config = dict(
    tokenizer='word',
    vocab_size=4585,
    encoder_norm_position='pre',
    encoder_qk_norm=False,
    encoder_parallel_block=False,
    encoder_num_experts=32,
    encoder_experts_per_token=2,
    encoder_shared_expert=False,
    encoder_conv_stem=False,
    encoder_layers=16,
    text_encoder_width=256,
    text_encoder_layers=7,
    text_encoder_activation='gelu',
    lr_schedule='step',
)
Rows from block 3 of the text encoder of a small contrastive image-text model, named by matrix and row number. Rows with one number belong to one neuron. Each number is 128 + 32 x the weight over its row's rms, rounded and kept within 0 to 255. All counts start at 0. Numbers have three digits each.
After each neuron's rows are labels from the 100 texts, of 14848, where the neuron reaches its highest value: "tokens" is the input token at the peak. Only what is clearly more common there than usual is listed. The data: photos with spoken descriptions (Open Images, Localized Narratives).
# fc1: MLP up (text_encoder.blocks.3.mlp.fc1.weight, 1024x256), inputs 128-255
# fc2: MLP down (text_encoder.blocks.3.mlp.fc2.weight, 256x1024, transposed), outputs 128-255

fc1.93:131121095100124129107118167139125133142167084120119164087060120130207091137098176129156146129131156099067042151045107098125039128148019097185171117097079177143137132129144106117136117110168082068126105107112116126097072131105045097146113097129123117125156125127135100133119135094115151196123158107114143157124112141140106120182126134131152120087100136114100087138122181110149063081124
fc2.93:134115114142060141129091133053147108162124095062061126115095112134066052171121153134158093096097169092092082163080123115137137132135146148137175124064177111109108172121090154103141150175176170131143045152078172172113116088117125169112166122119086093113139135159093143118199110136169140145155126162131123143117116126124094134132121154144111077098163099131067136133122146122095080108135
tokens: "."

fc1.607:141144118116111062108144146127139111156131080113135122175074137146157165147071107134166103169110147151119164165155159182119100151103145099085114088168105103190112165097109099110113102138181099120022167085187117139132120169182124120151142207056086152094202108182149172132070170134167150084137157107147138136124118128115095120093134198162139057171097140105158132138152115125181138107188
fc2.607:132109181090139092134142168120145091098123085044088171132173132146139103165111124129125123080129073144147067112114099134153146148034176103132110130174133092043133165161147063178153139111090161098167090101124144087137143090150106203134176187128113124140141137133126131089140111131147095123100169152129170139130156096116131076072165176143086059133158121188138129141151165188171174088114
tokens: "and"; "sky"; ","; "top"

fc1.85:147109077124109056118096098098105163115178129127128080092118169185174102153169122159117126091132193076141106125048122105110151123119183118101127101155112145137093153187105149181115179100108122156102115127134200148162098100148086137171154164077119173174187153109062118122111154111135136108135089126171152079136136152118062089120163136100100138086220111088149136147097105126138078136125
fc2.85:172162123154091166143127095124155155154136101164119119166185153124105156135131150090076099163109118170139110179106175101150167152162127083184070092066187206188145076123096100120113083057179169139184098150098150063165127143164134201086126196131162149086102148164107146133131094120140083090134128109169118141130142117124183145152126085141155099124154122176125120117088120064118111174129
tokens: "and"; "top"

fc1.754:164174139073128133103111177129074137094100141113119096156090125122110134152114102053063162160178164177102098139144082142131078143108097071122081132106123082113087107125072121157140159110115116108088136156073179127114162136120081166099110118140058087187143099110094124165136145126069148139122169101144102119094109052107135076169181101078138152064193141160093158175165154045117134207183
fc2.754:132137128117152109158122123179099144083204139089175152213108152108063075132128152094093185139125090094158146086101051111135079112149175121175165145128108137121147105053067120137104140150130171119116138091143142099120170126194108109116176098116154119158112196181158123136094163104155128116111110131068082128143128174157062134164103149121176152163178092125099139137134131155136104126179
tokens: "in"; "sand"

fc1.48:070055171101127102144146110118104088139110170135144176137134177109150102100094166094174128094104042154141133125106146132146170110107109121178137117085126139110131055133068077146120138092119122127074127132134115097201142133112116148160146171172119114123151072116154152169105114100160108127092109060176149140099088132167128109132137200089100141066185125126104195160136058141155144086080
fc2.48:112116083160160150126158157169146084134125120104123089152131143173058091131154104115147111140092114152150102173133163160144107111163096121201114122158139136108151130167085127141046073133132139154096149144037171138153086127093105096156088141132179130074147161079087100153131116122175121180161163137120126153106114122130117107178070106106119107166115102141212094180085149108169095155105
tokens: "and"; "people"; "crowd"

fc1.104:141168136144188148177104111144168125195165170116094166133095144128077109106068134136151096096142128128088139124071169080155108174143113150133119140156145152124141102135128137060154160142089128134101154138087093061126105143118120110181126103089146136118113101123181142140165068085187082147173094131087139120087166126149178103116151137102056147115079103149163146152116112058154110124146
fc2.104:101147071106086141183111141096133114089122081112119111148173114099092148145118122153131078088158120169161048106139150112129107085220112100063153139128106114110117133092165128158157237082115140084167175117092124091135160179145126111123126151116118088122138102153126143150139141110141132097104118140134144176131117075160140082142115151130108103166151123142142066140108101174106152123118
tokens: "in"; "there"

fc1.479:089105158098180170052121152136159102118159114078067099117044124098125073162164116123144108140189131094140197113134089099181061104146045086139136119126097137144122102074181165100125089045130143069124113129122127147148066127126099174173116108138182165118118106092116134148112110130133176153155121104143139087148127091122130144152105143130115089158157154145134186121097082067133136163162
fc2.479:153197068121149075117104166148123126132157097157177083076131133110127140139118081098118125082114115178097145173146117078138159138100156143119145160125105154135170170131143135113168094181188095161164136149107135072122174127143169156152161150104126149162116083098145095089134068175096108167132139145083125079137097142114110170111101067111148162101151029049126156081129094091117106097087
tokens: "."; "there"; "<end>"

fc1.587:124133111094147064041169076150099160087111117121141100169174150195139157123113174101134119077146183097108086149093162142123144097131129104105046154157108129180099162090118128097094155139119111099132119200089101179140123141127114152126141156073095103151134093138122130139164097197105174172143160163098112118095145111150097124119142194134170144122119130125181141216129116096060130107110
fc2.587:133088161132140137138100085080128111113062143057141137111143117198067121118089162076110081122135086137081072133213122112186096089134066133110147079255164145108130165174213105164089073142103173122200150126065118120127135135108159164041125127109126148127131140126124160134097152125104147124114161117109119122140118133153130069180211118167161112112128175137149149155177062124150085125150
tokens: "and"; "sky"; "."; "with"

fc1.386:102148122129101108113141183126132081099104113068109112103177123184135158121137109137154158174095156148119153118188082117071086129157124133086147134102159130138206151147216147075156161103104121205108054094207122111080100188126105132092126125129177101162170120120111079152132139043146076128129132179191100116118141110125146095101128135118134137073134115140121130164170114193091134141161
fc2.386:125113174142157055118157178174186111078096159155078107109104078178111092130145145102173129150148152146116128147181132125147116148119098060143054178085162138116140111188076105112141154176088118159158148116123130109127150103095090100138145100155105145088131116130119133110120140077191158110194116106130074094105116125111159143178156106120113118088083165143107168118182165105121176205106
tokens: "and"; "<end>"; "sky"